config = dict(
    horizontal_flip=False,
    residual_init='zero_last',
    final_lr_fraction=0.05,
    warmup_steps=8000,
)
Rows from block 4, named by matrix and row number. Rows with one number belong to one neuron. Each number is 128 + 32 x the weight over its row's rms, rounded and kept within 0 to 255. All counts start at 0. Numbers have three digits each. After the name is the row's rms in percent of the matrix's.
# u: gMLP up (value half) (model.blocks.4.mixer.u.weight, 512x256), inputs 172-255
# v: gMLP up (gate half) (model.blocks.4.mixer.v.weight, 512x256), inputs 172-255
# out: gMLP down (model.blocks.4.mixer.out.weight, 256x512, transposed), outputs 172-255
u.398 095:107092155113129163130113143118109100114093117123109149163153183129151160143155107135119077098148133111095143145113094139107139136131196111150136105141111152107114059214079150146090188131112065161141129085094123124209126161122186098133129104129118132137
v.398 099:155168155087121107081131108091200076134098116135134100137173065076174112076136094148095130137158100099142120163122167142157101112113160114146053107139154131131149088107144139071113132140135157128183131096167173123147093128110172125105143110160142119117
out.398 105:089191115155112124135105094105104194156121105151082166110066093076150134096069121139141176148162110164093093143136126127105138119130094133186112168151117164118146130086129112153166058136125179073169117157125162152139121087120114140160150168126102152119
u.399 085:134145154167157067138134139123161137151134195115130169104095181132185086179163165169153124114124139089219075147113143124123127114072117076124179084119135147121102103162132158161177116163095131052108119131154140118141140074152107118146069138103152138050
v.399 082:197132189117090113133140146099143153090148094097107118132086065141131160128129125128120121132157106103127114101114170188141099136152124135132129106134107136084132140130171112074177162090144137095104097103119114184085118162207057117169092128115150076144
out.399 075:088126125102076100121099106106146101103135155119131171170138145134091154104119186133118109091128141125095149080171075070088072107143150114164135128058170092117139147134133144131061115181094106117160082124165117089094153152087097147198122109164107117112
u.400 100:087137093116077163139065081123129142134136082147100162038172112167121168156095160150080077131160132109105127130145119109168177096138170163140119108177121176161127125141146165162108110163137092124143156113094118108160148078133146144148149152161098134138
v.400 090:161113146091090167123128146081114140109156026173135097127124102101164182132127070074122132102173159104128131102154143159151113137091125063130124067131058166127107096176183168152107111143104070121155110095117081114145140167233141177168087118190167150127
out.400 099:105141158126134069160128111134172153164146118132115147125115094172137153175162123090118160146121150101127135124184124162069085134160182110186144060105136144098126100157152137044139088106105156112112088150108147153080137195169132154206103124093088139078
u.401 119:203108190133146103117091061159139077060114108120158128184133097082143111044120095119096095087118065169156113099165098125137092164104099138126134148136135160117120121136072093212121142101182100129121141092163103160147122102134157122100130132118122144133
v.401 092:128131117118119098089099153116106115175172118129101124134119136105146132152139175064127153182128123142081123125137086105114160092119115163059084135131148116048189148140157208121144122095159076148122114148125105095169101064160168107148193137146153022085
out.401 113:099110119157098085205089120113135084120085130067128078076114148121088135092087123120127166117137107140117139125148137123133109108087091078151167079161145143166124197085120103089139130168108138183083122160115147082105127149150166123162160147181181136105
u.402 120:203180111146114167143171163146089092126149079183037131111148179174180145103136128151147131124110145168063108121164137125149116130123147124125102094117107098214120140054183097116108119136152130174079117111133090156133127112114111168145180104117129099138
v.402 101:113122076114129145133100127155134089116095101145107135121166131097158114138127135078103088162111107161104126118098087083088172152129137143060153149170151173147156105158099110140051117149098094135139109119172139110182119168159165161119145139147118100108
out.402 110:109136145173125133108160098099132178169088138119146092110124162118157167127095185186135114163138075210106126206138134127108122174202115110101128172122184027132092165095100049143092063108169109134145175132139148081097140101107055114124164148129162139131
u.403 116:162090151147119137139175141139102109132135138095104112124067143077121150115141055080121162173094110162103146103129095095099126090114090098130176108134156105102120137149115148128217133118088142108142098166123151119091154111190118163085118168189125140140
v.403 107:132101153167115115102160139092078112172143135122107134148114156117141132131172124116106222207153145142081135112169112113131165174105156138119095121138145126071148111130119191100133097090107144127109145083145079110224127169112125153051147127157165101131
out.403 110:177131101123109137183142150095123101127089089174136165135174084073106166187127119140119096185118123138150130126176105140134135098121107155062110108146106178053190163157174119138152185090117120143094060210125156152077108140141112092117168056128148162173
u.404 080:143113132160084126144138178057092151180132125131115145145161193142054163137129229120160133117155107100121081125148148107186117138143083100104106142087128132102081144078092138099103228192089118106072102121117132185119126099138135129158151158108144120155
v.404 088:136086157123122131129149123152172123134134130113149075100089090104093169083137114118113095111106139130159200156152146139173135070119116066154129118206116126152103157166140123091116154112136121150131122148086180103131184127142119156120110141211159145071
out.404 077:152172123080122101133165136112174154174130165142134152070173118148155130110148123164142147106160081171139105159085185139170082143105127116142054178112169099134157131157122132152111067170095134144115120154187156102146092080087103037150146091128089078144
u.405 087:089122152120161144148158176121097149107144102115092113145190177137169093081103108097185161148068091128144095157135092112129119169101178124110174128125131157162048195154112145151158180095092120141165141158201106141151100149140176135081141131149077130135
v.405 107:091138106140090124113113122168074145073109156094122114158159110118128093141130067127133167122131128123141200102141140154163125210152142136112129160107146078197118067140141110153081072112141122113116206153098141131113098126088156103106111158114165124145
out.405 114:125122087109109131100119106047102115077132162160141106104133159134073136110169179123119135154187063092106139156107120110088153062114145108078097147145136118146126112115106195121150149075112083173109148142121171122100149111086115108110145138128132080143
u.406 097:102100126120112153105097072124149138104150138118135056075115159160148106149104118136157222136137093167095110093151124115066102122129126094112171108161130126153143097177184152088084132119127152130168132082071188143134117129161136164144089175232113076186
v.406 100:108047207165105135129179097108117144114138170133107105148127152222167101097180188064167164116141099147093183139135124113110104116116085114125111152117142139123127167117154116093143133141118077161076127115068089134110103122129149103137131144128132161128
out.406 100:160086102146080098143161140136137165157149163180137097140129121133156105153150111100140148091073141142116161079083177163168131125108153110132158083148101085091182075217133127175155121126164091096104110091169055087116145133109149154110119162093150171100
u.407 104:141178108138098103111195138100105130117128170162085126126089115128180153092145170088067138148092047150142126119180167148129095052198136093060096161126165130183155090160133133102110120058146134124142104106076182151125140156133136157133064152157141123139
v.407 095:142148126147154088113163160122071152114152145151112102108106128159185100066139116119121117089097122173105151145131130097095122073130108140070146150138086124148102109127091127107087133111133143118062144115088160147136151091106103121130074165190153151138
out.407 101:138133103165091100135091114113131137130143109153115115104171112147124151150145105113097089174142112093107097131097118060183169202160113177143132129092142129162142132097092192154119159107144121164115143174062117161126103113157158120086128112171148157191
u.408 102:112122173183094117093133162113071125124099127151075126121170151131215169105125182072106094115150106081143186141117100160218161140053151050131070080155134109172129108140116169124124123192124116136127105088140129103097160126176118124124108103096185117101
v.408 099:185160167166131114144106125154097112136090123081078156162114134035106152088118106097122119145151176101166125072160092114193097126143156140106143192148125154095150147129089156136104128155166097120113163122173129174146188046156135153108130132092154143115
out.408 097:125075128146157142108094127202154137102128058121177073058158147121170123127109124111168113093099126160086093104156193196136137167104112124160190119171116083145168118160104126113110043134128134178105122129120146137124120189091098091111162116128110137125
u.409 082:083117083107131073127141192130169115148111116159130171157138061141097148076188102185165124096118133107161142098130141117103174122121121128146142131081145135159143134122199131086084138139081098190133116126101198100127127089170138123113143095179121118156
v.409 105:203133133106177118112052106157138142162158103153141069075128099116109102125082139096112096136133135170143121119159100118146115139153130142134135096161097121166135123119062079219117159122222116094096121075130127211102158122133145193114215141130106086165
out.409 076:058061155172100116118102100165105100114166115161110158101162146168164137143164203134113109110155067097095144114161130120104136095163106169055157100103123115131126068087126159128171096164120137105127167112142127086138146139139141154145117158093143153053
u.410 097:138153124123137152128123133128073106133141105095139146084133110070124083150147077149151077142132077133105178173143072113081144103062070147146126153127108132131092136127148089149114151116145140103098146190122113071128134121171105116129097169156136133133
v.410 102:091209128068139141143151135072128126148111095112169131158082114098148133125134162158121128179088131103118141086116102127135177152131115138166076113175132130127112135118122175141104171126147086104161119113153169166090121094061101171152151131167131139133
out.410 097:137091108102151084202113121133142096085162094143107114087208088154059164121097088092113176087170116148176114155136151159199098139104108096082117132154140132128152082100113145168119094161158073156083127121107135072183126112151090083154088132093159126139
u.411 081:174143173123146124166116185130204146114154162105138151125144158111124068087156164109167155059084150091100121133143125191061153119131095111188132118155148105131097178138113124109167122143127145172158075163128123123101120128134154127129085157096182099063
v.411 092:112190184141131122160168160132111162105125133113098136113079129149122050095130137128178137122050130132134188130149141163110113136058111076168166111144099074177080135138058117143181112101121129113114195153128159110094154126163137148127139173123123100098
out.411 082:116134137133072188110123119173045133141132114112133076124183167091119157192094111137106064106141165147149122148139121072198158182100153114070109145117151132170136139115180074140123075127150118136143161084126075139166193184133130108157152062175137204201
u.412 096:167159090106161187081116053095122133076172144126084118114141088147185086060125179122149165134087146212141078135102140122104106121113158133148142148153162115174132112074102085135174080127168076144142135150181121132106125110127146182172105097118148138140
v.412 099:062132172135100106139134123134083182218097098082131102164096159119123126127143124115110153171125195089145161111165100120097127169083107048066163088135067120105092123184148164107051128116169086134180148091099136123110130138118123145123122112148135124121
out.412 118:118124159136144125179171174146157097134055089082154105137108068066131174124071117105136125110126168107159146155105091162124111196129101125143088120130109135130121145162152148054111127113090187108130128077126173146118123184219139104113105154132127124090
u.413 107:113115191159157124118084101138078088115096099076183109154130102085117147115134161125138142163111160140106136119164100113128163216110156127063168187159156094141135095140086097136146127104149078166098146130163114149116172085062115088095166109105113101151
v.413 094:167100168141140107086160085152059141126095078147103106175040089152160168077168072146157160153131156107067206166144110072130126138118163102193130089165104114073111102142121147093136072059144125114136207050155101171131142166133138160161145118152190104127
out.413 116:158098097098141134095113077164146125081205139170063112115112101116050124135175129144078084173158132126075112142135144157170092106077090145120110162139099149176144121149167148105092129122161135101076099082107168148075149180073114132104098096159133158126
u.414 100:160155114147139153110206135156102170154196134148072118106118113186173113118104148136173156129077162159205120144108175146160163087130181163081112123154175103172113111106152121070154054103163102140144127125060109156137128079142106214097109144143059063139
v.414 092:127153102142151165089081130119095192193123120140092108137106149156168124152058157141151133165137070147111067119101153173133101155143137099088165086205116083117104082124068180082077095114139112099109128138136135153120170173184144152135085145183123110174
out.414 100:137139128129089124147150089073141106126136139085143144115111122112171123118160033086092149181098091176145148153168137125142117149142131104160143147104114207150181099094116137080174108159085165136128121141086130151129063123155122103129159157114148067055
u.415 119:105229165145110136113169114155057133159150136126119141106112123140165090135102143108156132116118077079132108088179145149134078136060123156137151064139094104107122111118112121136171112087105122149137175107135135136099114167162125168130090189160185089123
v.415 116:148148132105123137111094110134140099124144116107170144076170177139119125137143115160088057112178150096093120094108162098170154100160116121123080083102180122140168145118177138139192169107179143144188094063104136143161116156118159110163160170175132109065
out.415 124:152113129112080119079119133151159070030114104084132061135174166096153128128122114051132134123110176209082147054140165065155150092146183167174178141114140128220122090148103146183134180123123117137113108170089137135129160159125214134077194128185136107158
u.416 105:120114147147235137080113109064169106163151081097176100144135105066210095062150123154166114122122135145152125159105101117124142172074123121153125148143112130124150109133167173153141133064150125170168151131116077150108120165104068134129140123127124093098
v.416 092:120135112086157114093104073143141131135180133121099078166115106083123122159151084163149143110100129153157081136087177122105070164154120093119160131118103104098096102134103202144118070046067166110084149104099162120118170124204166096031135165183121079156
out.416 106:105124117120128136124120128135134139137143154155107138130105106178092130160119120107154130125134072093149095043158117161074084164140141082105115112182148120086101178100142000120173109109122157136155049115093131126116151078143093099196118121079222097137
u.417 104:125163126193176151100072130122110077144144129149132085093210162143145117074140123138129116145146123129066140135129131071147149144085136096101081090143104090164119148115128108188188155152170109116193136109091137152109124106082092155155106115134177126081
v.417 100:124082148051147144124164078128128116129107152160111109075186165073166122137122154183127178104125141183148117165135113119150121078110128159082160145151109108158153150133143134100050065104122109142058121173110159115111154138113177103129160116116144171120
out.417 110:098117086100138124160161163104120147140127139124153136053040120099128153130160123176059172119055096147145110098127128116126138098156177144106178157175164055190152152172137130081112109119112119109142093139162151105170160047073082153125169129140109108117
u.418 121:151109148113178125111143109125154135049171157183111129155107120162156131217085109129125172081058113171142081103138134100112126127169115135134085090115151077101122161115140167162132123102160160126087133126186179168146147069093116115111161188168119110149
v.418 092:126100141188199109146121153149165116102099111192097090109141119186143109164083093123104133105102153140081124064164102073119091080089173085091160099142136077084157143136101120159163095124172119086162132125083143132148180108141133125157180130115067115131
out.418 112:085177028153129148133097182118108148187151110044098104149088122130156067081137063151158172129101187157152146126118103103123215130102139115160174101161099142148164141181137088105141164156093135141081170137090145139153096118088077102127125121146142109122
u.419 112:113132100097113109092122139164096146097163080163161083136160148179163117162099079194095115163145131162129070115110134085129124180119132185095119106193119120124178107150145117108094147121096099145129114049181143173127183148157123109110140134169048096112
v.419 096:126110106155171158120018152117158131177139108150124126154169129123162091128069081129148095138142091186077081160112178128163120255164187067097113164125146136063122151161123145165133084117158143142117099115067137162163102187114169137157153090184108107164
out.419 099:088146115072126157164156166171189081160114124134113152115142165075155086155094146103151159099108146131149113165142092158172150145084164165128156068054102125156052096050134156167113164150161167111102098178125166123098106136163128149099153144121087087099
u.420 089:159158149120133113085084117156107088117124102097118096154154118200135095103139097169150114142130147132151144119075108108115146152107146084118144112146073099091118088185135095140137125118121121144121205122118146197132164119146117117086190129144098115160
v.420 277:186143111153099095101144105163142153164127145125139135155158163172125113163177182146099139109183147122169161109114118089170159069131131157106105112084129146134181138097112081158172202161113076127062081133098074154128123114117177202083214178130139138139
out.420 092:185125126058128162140129165109143137133105045113188110061118080108152132102111090109133133146104158205117132148163171164109158155138146112134095119172103167089106175131125108100109120144136141098152116104072143138155172166129083112129059120156141153112
u.421 092:136139105095126134090145130162145121169149098088084144106147145137146120133154187134088123160144139129080147096133111125158101103141142143083150106166094170159158170155043080112130143185116113083148107157138083112105182095197154055157124121108100088089
v.421 095:182081078131144117131120141138127071158162021140154107151052156149150170145123106123097072105155131111129137095083103136175118160155127147104146108154143156148138135160091089118059119149110138138079140122135151128133205121176071106141126187101171084132
out.421 090:122145115114094082130161154137117121095052088148105142109130098066150144146112094166162122122127161098062109120116122135141138116135169131176121141140137121154100118143145146125161149179133080140102137114137118191163133131173145132108142146098162173093
u.422 097:143048124122114091160134078140108198082113108155179111113093124120158126100128074109124149117116065104138145119184105069124120084119161131145099151130102130163115110115065162192126155141157148089166144117074106143125123144112086061112119155128074126150
v.422 090:144117138116106100144063121138103127145120111165112134159126112126164073072124122082109148095149052108138164163137137067124141127111131135128070150125139151163115108097071170186170146154150101127068135074043111133159123126125104150151103103114089151160
out.422 087:161071151151105084076079170145154074141114121109104100083231113061084146127155167089177148153112138145176102164127136138170144174128130104095158066134126104088153149165148141101080167108102148127118128143169110059181134110169093133088128107145139112112
u.423 104:132130087084106107126090125092110150123127066165139097113165064152179079101120101161098116144151093150155124131120131154151113141182106141099135122208082145099143120208160141160135132152121180067105139145069110092098115120121169105098137069165125134078
v.423 094:120195145108124171154117111099098157138130093133121153042150115113109120095129209116093092168080107168071176084165081189121104170101090154134094197146080152115130148132114177142135161165210149124109153145123102124083118138102135141104145081099095120102
out.423 100:153138152098103123113140098124051108119160140129100104074137179116118122128104156100137103136057160153086106154170151162115149053121096177055144191092106088111109178105123110157137126079118172164135126139026133110059120117136120151135143187174081102121
u.424 101:151109134114104172122099100173106100116113129135086084142161167171094130140155179089132108181143122187109139130081133120098184172120129102105140107103107057164118110132104162170107141110073103125098108120154184139170172135064146073104194132165116142152
v.424 092:124155081115128101124132124096141095158094137143151144149179111108156128127148137130094087109137155109144065147062146156120159109138137140121065158136122189154091118205133133181063150098122123159149158134149168172162119110168111136167129064174114089120
out.424 107:161153063063090146146117111088123128122108187089118133111168167112166168137122108101161211091125116114125063125143142118126087182092126175083157144118097132131144110065110149145067112162128087215127092172149157135089119141100090091106098137076120089106
u.425 126:171115120126114111128122154154154105112164097107147124203113082117112172129161112093078189110119148112082142149154123189070143122119129183168094120142146168198077147082154110112096141175108114119102130195096075097150123068164111093119126120110145146150
v.425 108:161166158115123124104094105151144155079186094091095130160127110106156109165117110110121109154135148081141162125124117185078098097162115172111031119131155162076124110101128163115106150125161169063157153092169112152161099132137171150137175131078117161145
out.425 116:052110136100150236172149109051142150113068140121131137151096136069133111062123130127155146098087096159133120209159046111123195168108085107140139080141151130140137129115125120125146175146097109111132090129117121088109124146147090145157081139136133099091
u.426 114:100156175098161187110152125085118093102128102131104154108193166065134100080110132153133122151102158141082152205131100191159158074078133114105068129129180108128134098133129078110087172094206154094106116127130159142168128132149171185104122125176068139120
v.426 099:109163136094167117124132073137104093112117077136111098110159164100148147061172062123142109107113144139152126152165128089141126060139166082149123143122124148173150064172117105128152136114183152136107180102116131183154185101115126127138090136182114072074
out.426 112:109106114177165169133074124126185149140079174138080105124127130107089117113116214047118097160122129127128093090115112097139196151150157124120127080101163106126130164141166132131181163094166118067090128154147156124148131139188056148104143099092084106186
u.427 094:127149122153117170159114113100148118184109061148144131091077103109132178143157137151119111159136024130090117157142056130029093164115097096175120131173106127129122133117106179135105131175077177101100143080134168104096194176146133145108156101112189145140
v.427 113:124219106149099061166173126139051128147164108134146188199210090183129101065142133073148154091129139107153122078115121101165113128117077169142143091125137173111151065102031115099078096149107131083111163169158115108156101106152136168139109168082116123045
out.427 091:111175080186120135172157162059109069206134110150133129109202141116116136155165098136055154154170071119166195140112147105098129128131113109142178197144161129100137083140116074120114128103162095109124129133144107095096114122125069136112147154102116172126
u.428 102:180131065138156121077141147132162102119143127114182058171091139156149152114125090114146134106149132143173092088153095121173135135118113115106177069109019148130176105113101196141094104144141122177090131165090151190143156150105134125057112173122130072105
v.428 094:111085140142169159110157206134127129118121154081139166173150141151118100131172106108179165145108120114109160108134121109140128119116111190142180192125094164132127149176115186105171100094043149126129168119119153149177108166096122124061057171114120085097
out.428 098:113120116177142093145155147106102148177147161152058190129078158171114089151132098080097181118190159066137123151131146126140164140068100103119102117109160118087150103075162138121152087091127121158180095111110077096135124105154137179107179102081113126133
u.429 109:072144160072161083097122142102148092090137111119168067076179079160104106127149086137151088116112128176093141080054092109119093109125123055144126154155075134079127111199073098105066095119129173216143201087145176107107147170186112130139140155184173086094
v.429 086:139138132128161082141170076138132156134129127136163127101120139110189074151137101187105127137074056149157147207167129056097140162117116137100200153137177137108097109118085157138100071109128115120131120141107117138083196113165139117045140174134105137080
out.429 129:105159098162113174151147111136147128135125161138108127133077084110156188149122152076113120137162080099092108096090165166100106151147160137144140160172192082103156139111152122083155086126093090134085157093104137057112166118181091178162109108060127059160
u.430 097:068152115099174119114057057152137137122154101104074110087104099090108093090081156192143135152134164145159098135129154184163117188129145070138144144142088117088134128115088153092147150126161174045136189155101174147155139136164150109110112108149081082181
v.430 098:118102147150154100072118113139086107058135134104137114152099141101136114049118141127106142192145130111081122102149097129107119172110127051094101150139127144125082134118117135112070156150138166106180176092123131203132140129159113136076160155102137120100
out.430 098:148121114081123099159151101172143086072105140113133134154115137116113148158169115068081136144119163124157087144155097115130188118110092184209108093117118158190120109088117067177094138203157177090094063108152106108071126118149092122116168161146126119101
u.431 119:113103088110122143115155113148169179124159145139102118179136221105165168067155137102147142118190144114116135111144163131160207079129152168203113149082159139104097095156153112132205142140108169124092092134045140133137107073107115161161109144093128107144
v.431 105:145065140085095136147085191102131146111142124141101125149163106171176130118144171034132179208120107179068114133151095100076148162122192124111062115171145115082166087147164164080083094085138130172150125136205141134170120214099172140128165147152113058152
out.431 110:166171140074134154116157109118118103138136104161175129111093098126105122143058179155133122176105114153147155137108102169135094073150117171150089175135093114094099211068107127081087130120120150093161122090179173138120167114111079122186060108151133128095
u.432 103:164091163101111100098083129191105123118160125119132102158134107172091140112119059080129139159119111104109123133131139114069142125123147081117134115143163073126146064108154103158186094082112121149155088118138132166110140147140147091157127149120158134154
v.432 090:083144130106210141054091164079113108121125166100132124144179155100157179103088072145092162032126157086117096156091177107117155122144159113104137122123137118161157132139156127121082140074117154161166142177100131093144092091127150106147127120107153117123
out.432 103:142132162072112085159128184136183107091109081127145172166130136112127185117090097106107138107116170098185149085128146105130063174146113144146122116114067137142187112175135116137103089128125060162126075070169071104076085116125137132104134170150142126082
u.433 098:166117123130162142107176133175081128090134092173167080134105137097114112038145084149114119132078119121091163136123106106131167125170128099103120088175081125142123107151183091064130165125143139182092134157180158152180158146150131166075118177170089185137
v.433 090:147102174021148189151147112147142169074129084085140165039102119153092153116188054153151056073087123084101144134145112117131158088143092116187122072133096131143079141154166104123165179131171145173102139132164118119142162090136064132118111155161133182111
out.433 116:142083104096117192104108125077116165127132103051107183127116100120108126137147134143096190148143122100180107139126068151081151172085109111148099130118091129085158113111107086045114154110146158127174073173173128152098115118156104166150143113144111053106
u.434 097:151197099069112142127132119134141134113152141110129130123085115134079151137154164124154056151145162139100138087148104179143163164108174122145087177153126119163097149101118101115085137169159120098157103110165194148149109146099118132110170173132159125123
v.434 096:160142148141137140117126106124128068168092120099125098099057168094121115144126148125154130124073102205119151095138091092073205133109183127164149178123213144102123136116063145163175149125123095142108120157098194115164160128100114141137142109201175128155
out.434 095:110132113137126160156087136114102050145066134146101125107165122162173142090152089130108166115174135149115096184088136100033168098131146066115164128115154148168098127118132112095182171174147103145174139176179114138165152103139110155103105158120112140161
u.435 125:129122079193161089112160097134169112115138152155116153185134174165162120121132147218152149124126126085145170180176136148116116137177105181095114160082135145113141145068199133118138132149099097065109102076152123090144123102159120117121108105074137094087
v.435 096:177112115079183104105055108086143137155102131157099062112153073150127145089160146145092075142104052112102142140181082137136147111128188147134100082151112143125121135121154167108099138137153124103116155066100164118119137153123143140176118120148096039101
out.435 113:106110092117142115051086122124091083135178123131172097109175152111139106195105075111170118127109151153118119153125129180164116150141110141140105150140168124083180132094138139117100126134130136154165108142171122127145168142112150172148139193111164130166
u.436 095:091122150137120127198064140164194092123107115087122147056187108157130082101138166110155163115094078114162099158167173133139097149145120178135122118161142212117147134125074144172109135139151105127085116137188137106141150145163117105096167155111098076140
v.436 089:098193099108120130155105132204094153164185032121137148072169170200119050069109101150126169153144070093072146068158144147133113149114119140137146082212102181138085151079141086121151090161108145116153126111112153109110168126150103097127118147110150079104
out.436 092:069092177157124126077102118104118156146150080072096083141136102102176089131096099149112101106136111086112132101148122124091121149086164111054131183150079180139177109089151154190190202157109148110147152155124160093181142092174107160157087139126088159141
u.437 081:147123198158115104168098169135151129189150091119090113195151076209117072098163130120176094114081089161138202128129105160177119095143166183149161117131101155183144144151150112104124110061174129123129157157112084113150136146109143135148192113186103131096
v.437 082:120160134124109084139118161111142124067098048122106097168158091165116057145153079168131088083168130153175165086158087148188109119094138183129109112140089131073114157185198129092105140096156176090081137166100151180172125171137153136157118124168146076142
out.437 087:177062136163123120137140126168134181034071118135074115099136160154119111117170121140158079117109115104151102154207140137105170163105080070122109151142160129067152129108175144147173195085107136115174073161079105072110134127133120153088177102172143146158
u.438 104:144146141172142196118183125154104111153163062138165095157102087108125176174127101147129093084119110119115140141121060082105189103198110124119078074153042115130131143122169152121030139142156140141086148107151115137145150152142114137083136201094114136133
v.438 097:164121162140153186129157084135045140164105093156167100105151133129170123119051085071101144105115106112149162139123112104121138123130144112180114154197149141155108137163114137179153102149127143156104163081122091143129120081112119128155135101112137180132
out.438 108:153114179118160145151099150117130130097103115103099214111127135096153089111158131150090084167093121112213079131148139122177143191128190134088181083076124195095174073114190142084136153100132166133199093113156117131107161182155092171104118113182085158091
u.439 102:158139117145130173148109022121061087108133085101065104080142092103169113147102116099201160105110099167109108170138145090111121160187113112136096165149142232124059110161098163146123101116162143089118127088139154128110167118166116122105157131169062094102
v.439 094:087123137130189147123059065126081119096061146170121081164132130121137142130105114087118112079107116132166106134108109146100110171123119145126113124115167083127100123176066097176089107091121118159093151100158137071196112127139165156131152129128096111163
out.439 098:096162114163120139161123163098118118117161051108138127137091149165175103148160113208153167143119078075173127100145087106160123135095136064149151100131164183081072141083163166107180137089079125113131139102106141108154144129135104142183147123126191110103
u.440 093:131067086109194210100118054136133189107180098105169097128060182154106140154144118099159160110111179130092097119150085080131130087145178120118167107132135178070105099186126116083115170110159182142072161079094098150147136114128120122103087132130099092143
v.440 098:085144137096109147138149064137127161119136183126054131155123145135164118117129176087100196123086148131127140135136154146085105119159145096108127124110121128128116126135053115080146058082116142086132186141139120104198102086143074110081132103087113168149
out.440 093:124117133154101179084063146097158145169159133182098089084088095086117086184111141104145144134108106128155065102106098086122151172153176099127190100114116118178182120160182081127079081092145126196106131167109126087136142103095131118089110146096163170116
u.441 101:100180147134081103145166104115153096163153108101100161132176121114190145131149162125122144104159155110107109141105069132158157143107119151104117163134113161136134135132150088107141115179115127143117149061101133094161167117131158093087111142077130137118
v.441 112:130110151148129103141135155097084072111117096134162151159141155112161078182093113108180166159081149165139127124085123089103137141076103136103200120148168191060100097184179148078071123078085104122161119170161133099170154117156115110157090123154124197147
out.441 106:123109110138099119149119088136175138166116159126122123118161132142115129155093115146225146141115158140147121122105136103103157118147141168100129141160157125059101109136139183082087064095042111103143140114096195074181134105118092168122110099091100117092
u.442 106:123158137145106177095158162148065120167141130140064160094182154123153110144128157119169166172069191140135111113105092176125150097086108048056141104120152112121169108172134101110131160092127154132156134153172105140088137160122175111106174150104125035144
v.442 102:169109182141145083156102123180109119128117098063141125131170130154170129111125125177139189177110092121101159132138164100137126120096149109117125157140101150094097077149137117099080115101150114098158184126167163148180106162143124125119087118163117182128
out.442 105:123136102114145096139140102071137096060139125117110106081080127144131151136150171119092111127103162127124137163141151069139110136122121133140103161138162138150101192136084128121165138103170144132148167131122124115100090075130103162152138154148190151113
u.443 102:126146161119145109133091135142117082093168104124055152115139136087173153176113093139112074123135056100102109127157133134142121111216181126116073133151046096120160101138163135101114149153166070081158124071148118159105156127147124114120112110103151093151
v.443 118:102085148174156154110178138105113175212148186176094144188121172172089090104154164139193151141099158138176128109063122117150145171129121067107146106091128070148121099082114151089115152117138174177170150166075144148119108163091152114080148101092145109141
out.443 092:155166121074115161094118146201069085080156064050128107172119122089117147098082137102132080162146122118130065122136062113097083111120092126141136079113148099125094111121122112168074111145191113099144165149141133126135086145151201147130059147096117139140
u.444 105:116154090092131085079125096222141147146097151098128088140177122096123100087121157243115140157131180119161158103180141167158142137076164145082131098132083132117137138107108138137126125170122065123159103153211142130081166187160173118105146172130163085094
v.444 103:129154119086104150051182091147130151181080178122102063103120163156144118081178129180176137118152128132071180146076122177147146049121129101106107180120107114160120112128122139089153160150177141101144132123117156210129136164131138134133135151140092092086
out.444 104:111123163137140110146099106123055154138174076104118105147127160143128112139128169112122088104173098191098205121119126075128137133152123129143095135124164109100124180078148139123105107149095058163117102180088178092123134142114065146098166118166121194140
u.445 107:132121106052150116085131134079180111184164130104060131145139115143099112116147160143124136164118161127178162119143028158103126145122161136097092121132134156106130116097115093100160108146121144140112163099129162131190102169139151195112109142063133114114
v.445 095:140111177133107087172089115121120049174101128149095151155182125100133117122132065082106133123156129126167114150113167095107137131110092146167131174155125173043171128165151141079088142175158123071130124122159178131150111130154145119153089102169074164136
out.445 114:136085096154093121151139176106122069103107147152149170117170099131131141139153108164109124151092158148110132162196119150158080142137154078140142120119186145168112146131124212087114115107113119132130087142127121073095183227111123092177169062169194091094
u.446 089:135111107137156152105115146116205094157112107092124132178206109098125156193115121211079104153136147135047166097069099098137122138103086174133093149130073135119194169153151147132116116122110113181065103141170109161154122084162120162180160113149132123052
v.446 101:075180146157149127146170130067145099122093138136132159143150186094156103129125142051107149125123127118122096105145109079199092083115139113164152126123157131091100080206056107143170125129099192093142155113175095099139151118161127099144104102107172128107
out.446 088:078163138124205074085109101084143135172181141115118118135147137073185148224151114146174142136159164125133141115150102144147164077135100110091101147168112135135112146137137185159114115144132144169061146112157080138182153122113100048113147148110131128134
u.447 087:089137150083129147134088119138128070110173125127189130194167167161115098147130129124164118065140145076149178124085156115062067176127092060168095130135094141111120162082124123129144165183090120135156084099133135113125102136134119081173109111086166162129
v.447 087:114086243056159154163075113104148099117137102128171142108140125170141101105142128134168103107140141113137133127155116089117127227166089080153130161126106142104126108099092161094140145171126103180132151095137099126126106134157180127135105156140120145177
out.447 085:141140168139105109131106147176162159111141107130149125085127099077154075157158098098164102134148110141089127117124114156120125115098103117059112122115113169111148140160168113072133154083079150130151214090114170077095179127158083163146177130146114114120
u.448 092:116081130106139118149076132116106110115093064121115092179120098121121131112129139137065109148117108153129190144095082118108152138175185119094097077214118160079146144158160101108090103143165122109095120117157144109166154140150187201171110055147114155125
v.448 079:148142089091129155143099154147147126167117113110183138146178089108106127178136101172071120180104079145099166151182093150181124083151147192083122132179110110097166166145137125096157106130174073123112097131081102125118163112086111142130133090158119128129
out.448 096:157143110113132076187146114106131141050104143113096108106150092088132161093132127154102145134085111153130156094198094131122122164136100101107104164156162164096134117114124104074156162107144167125089141102057099135027144110136057193100136105157119145140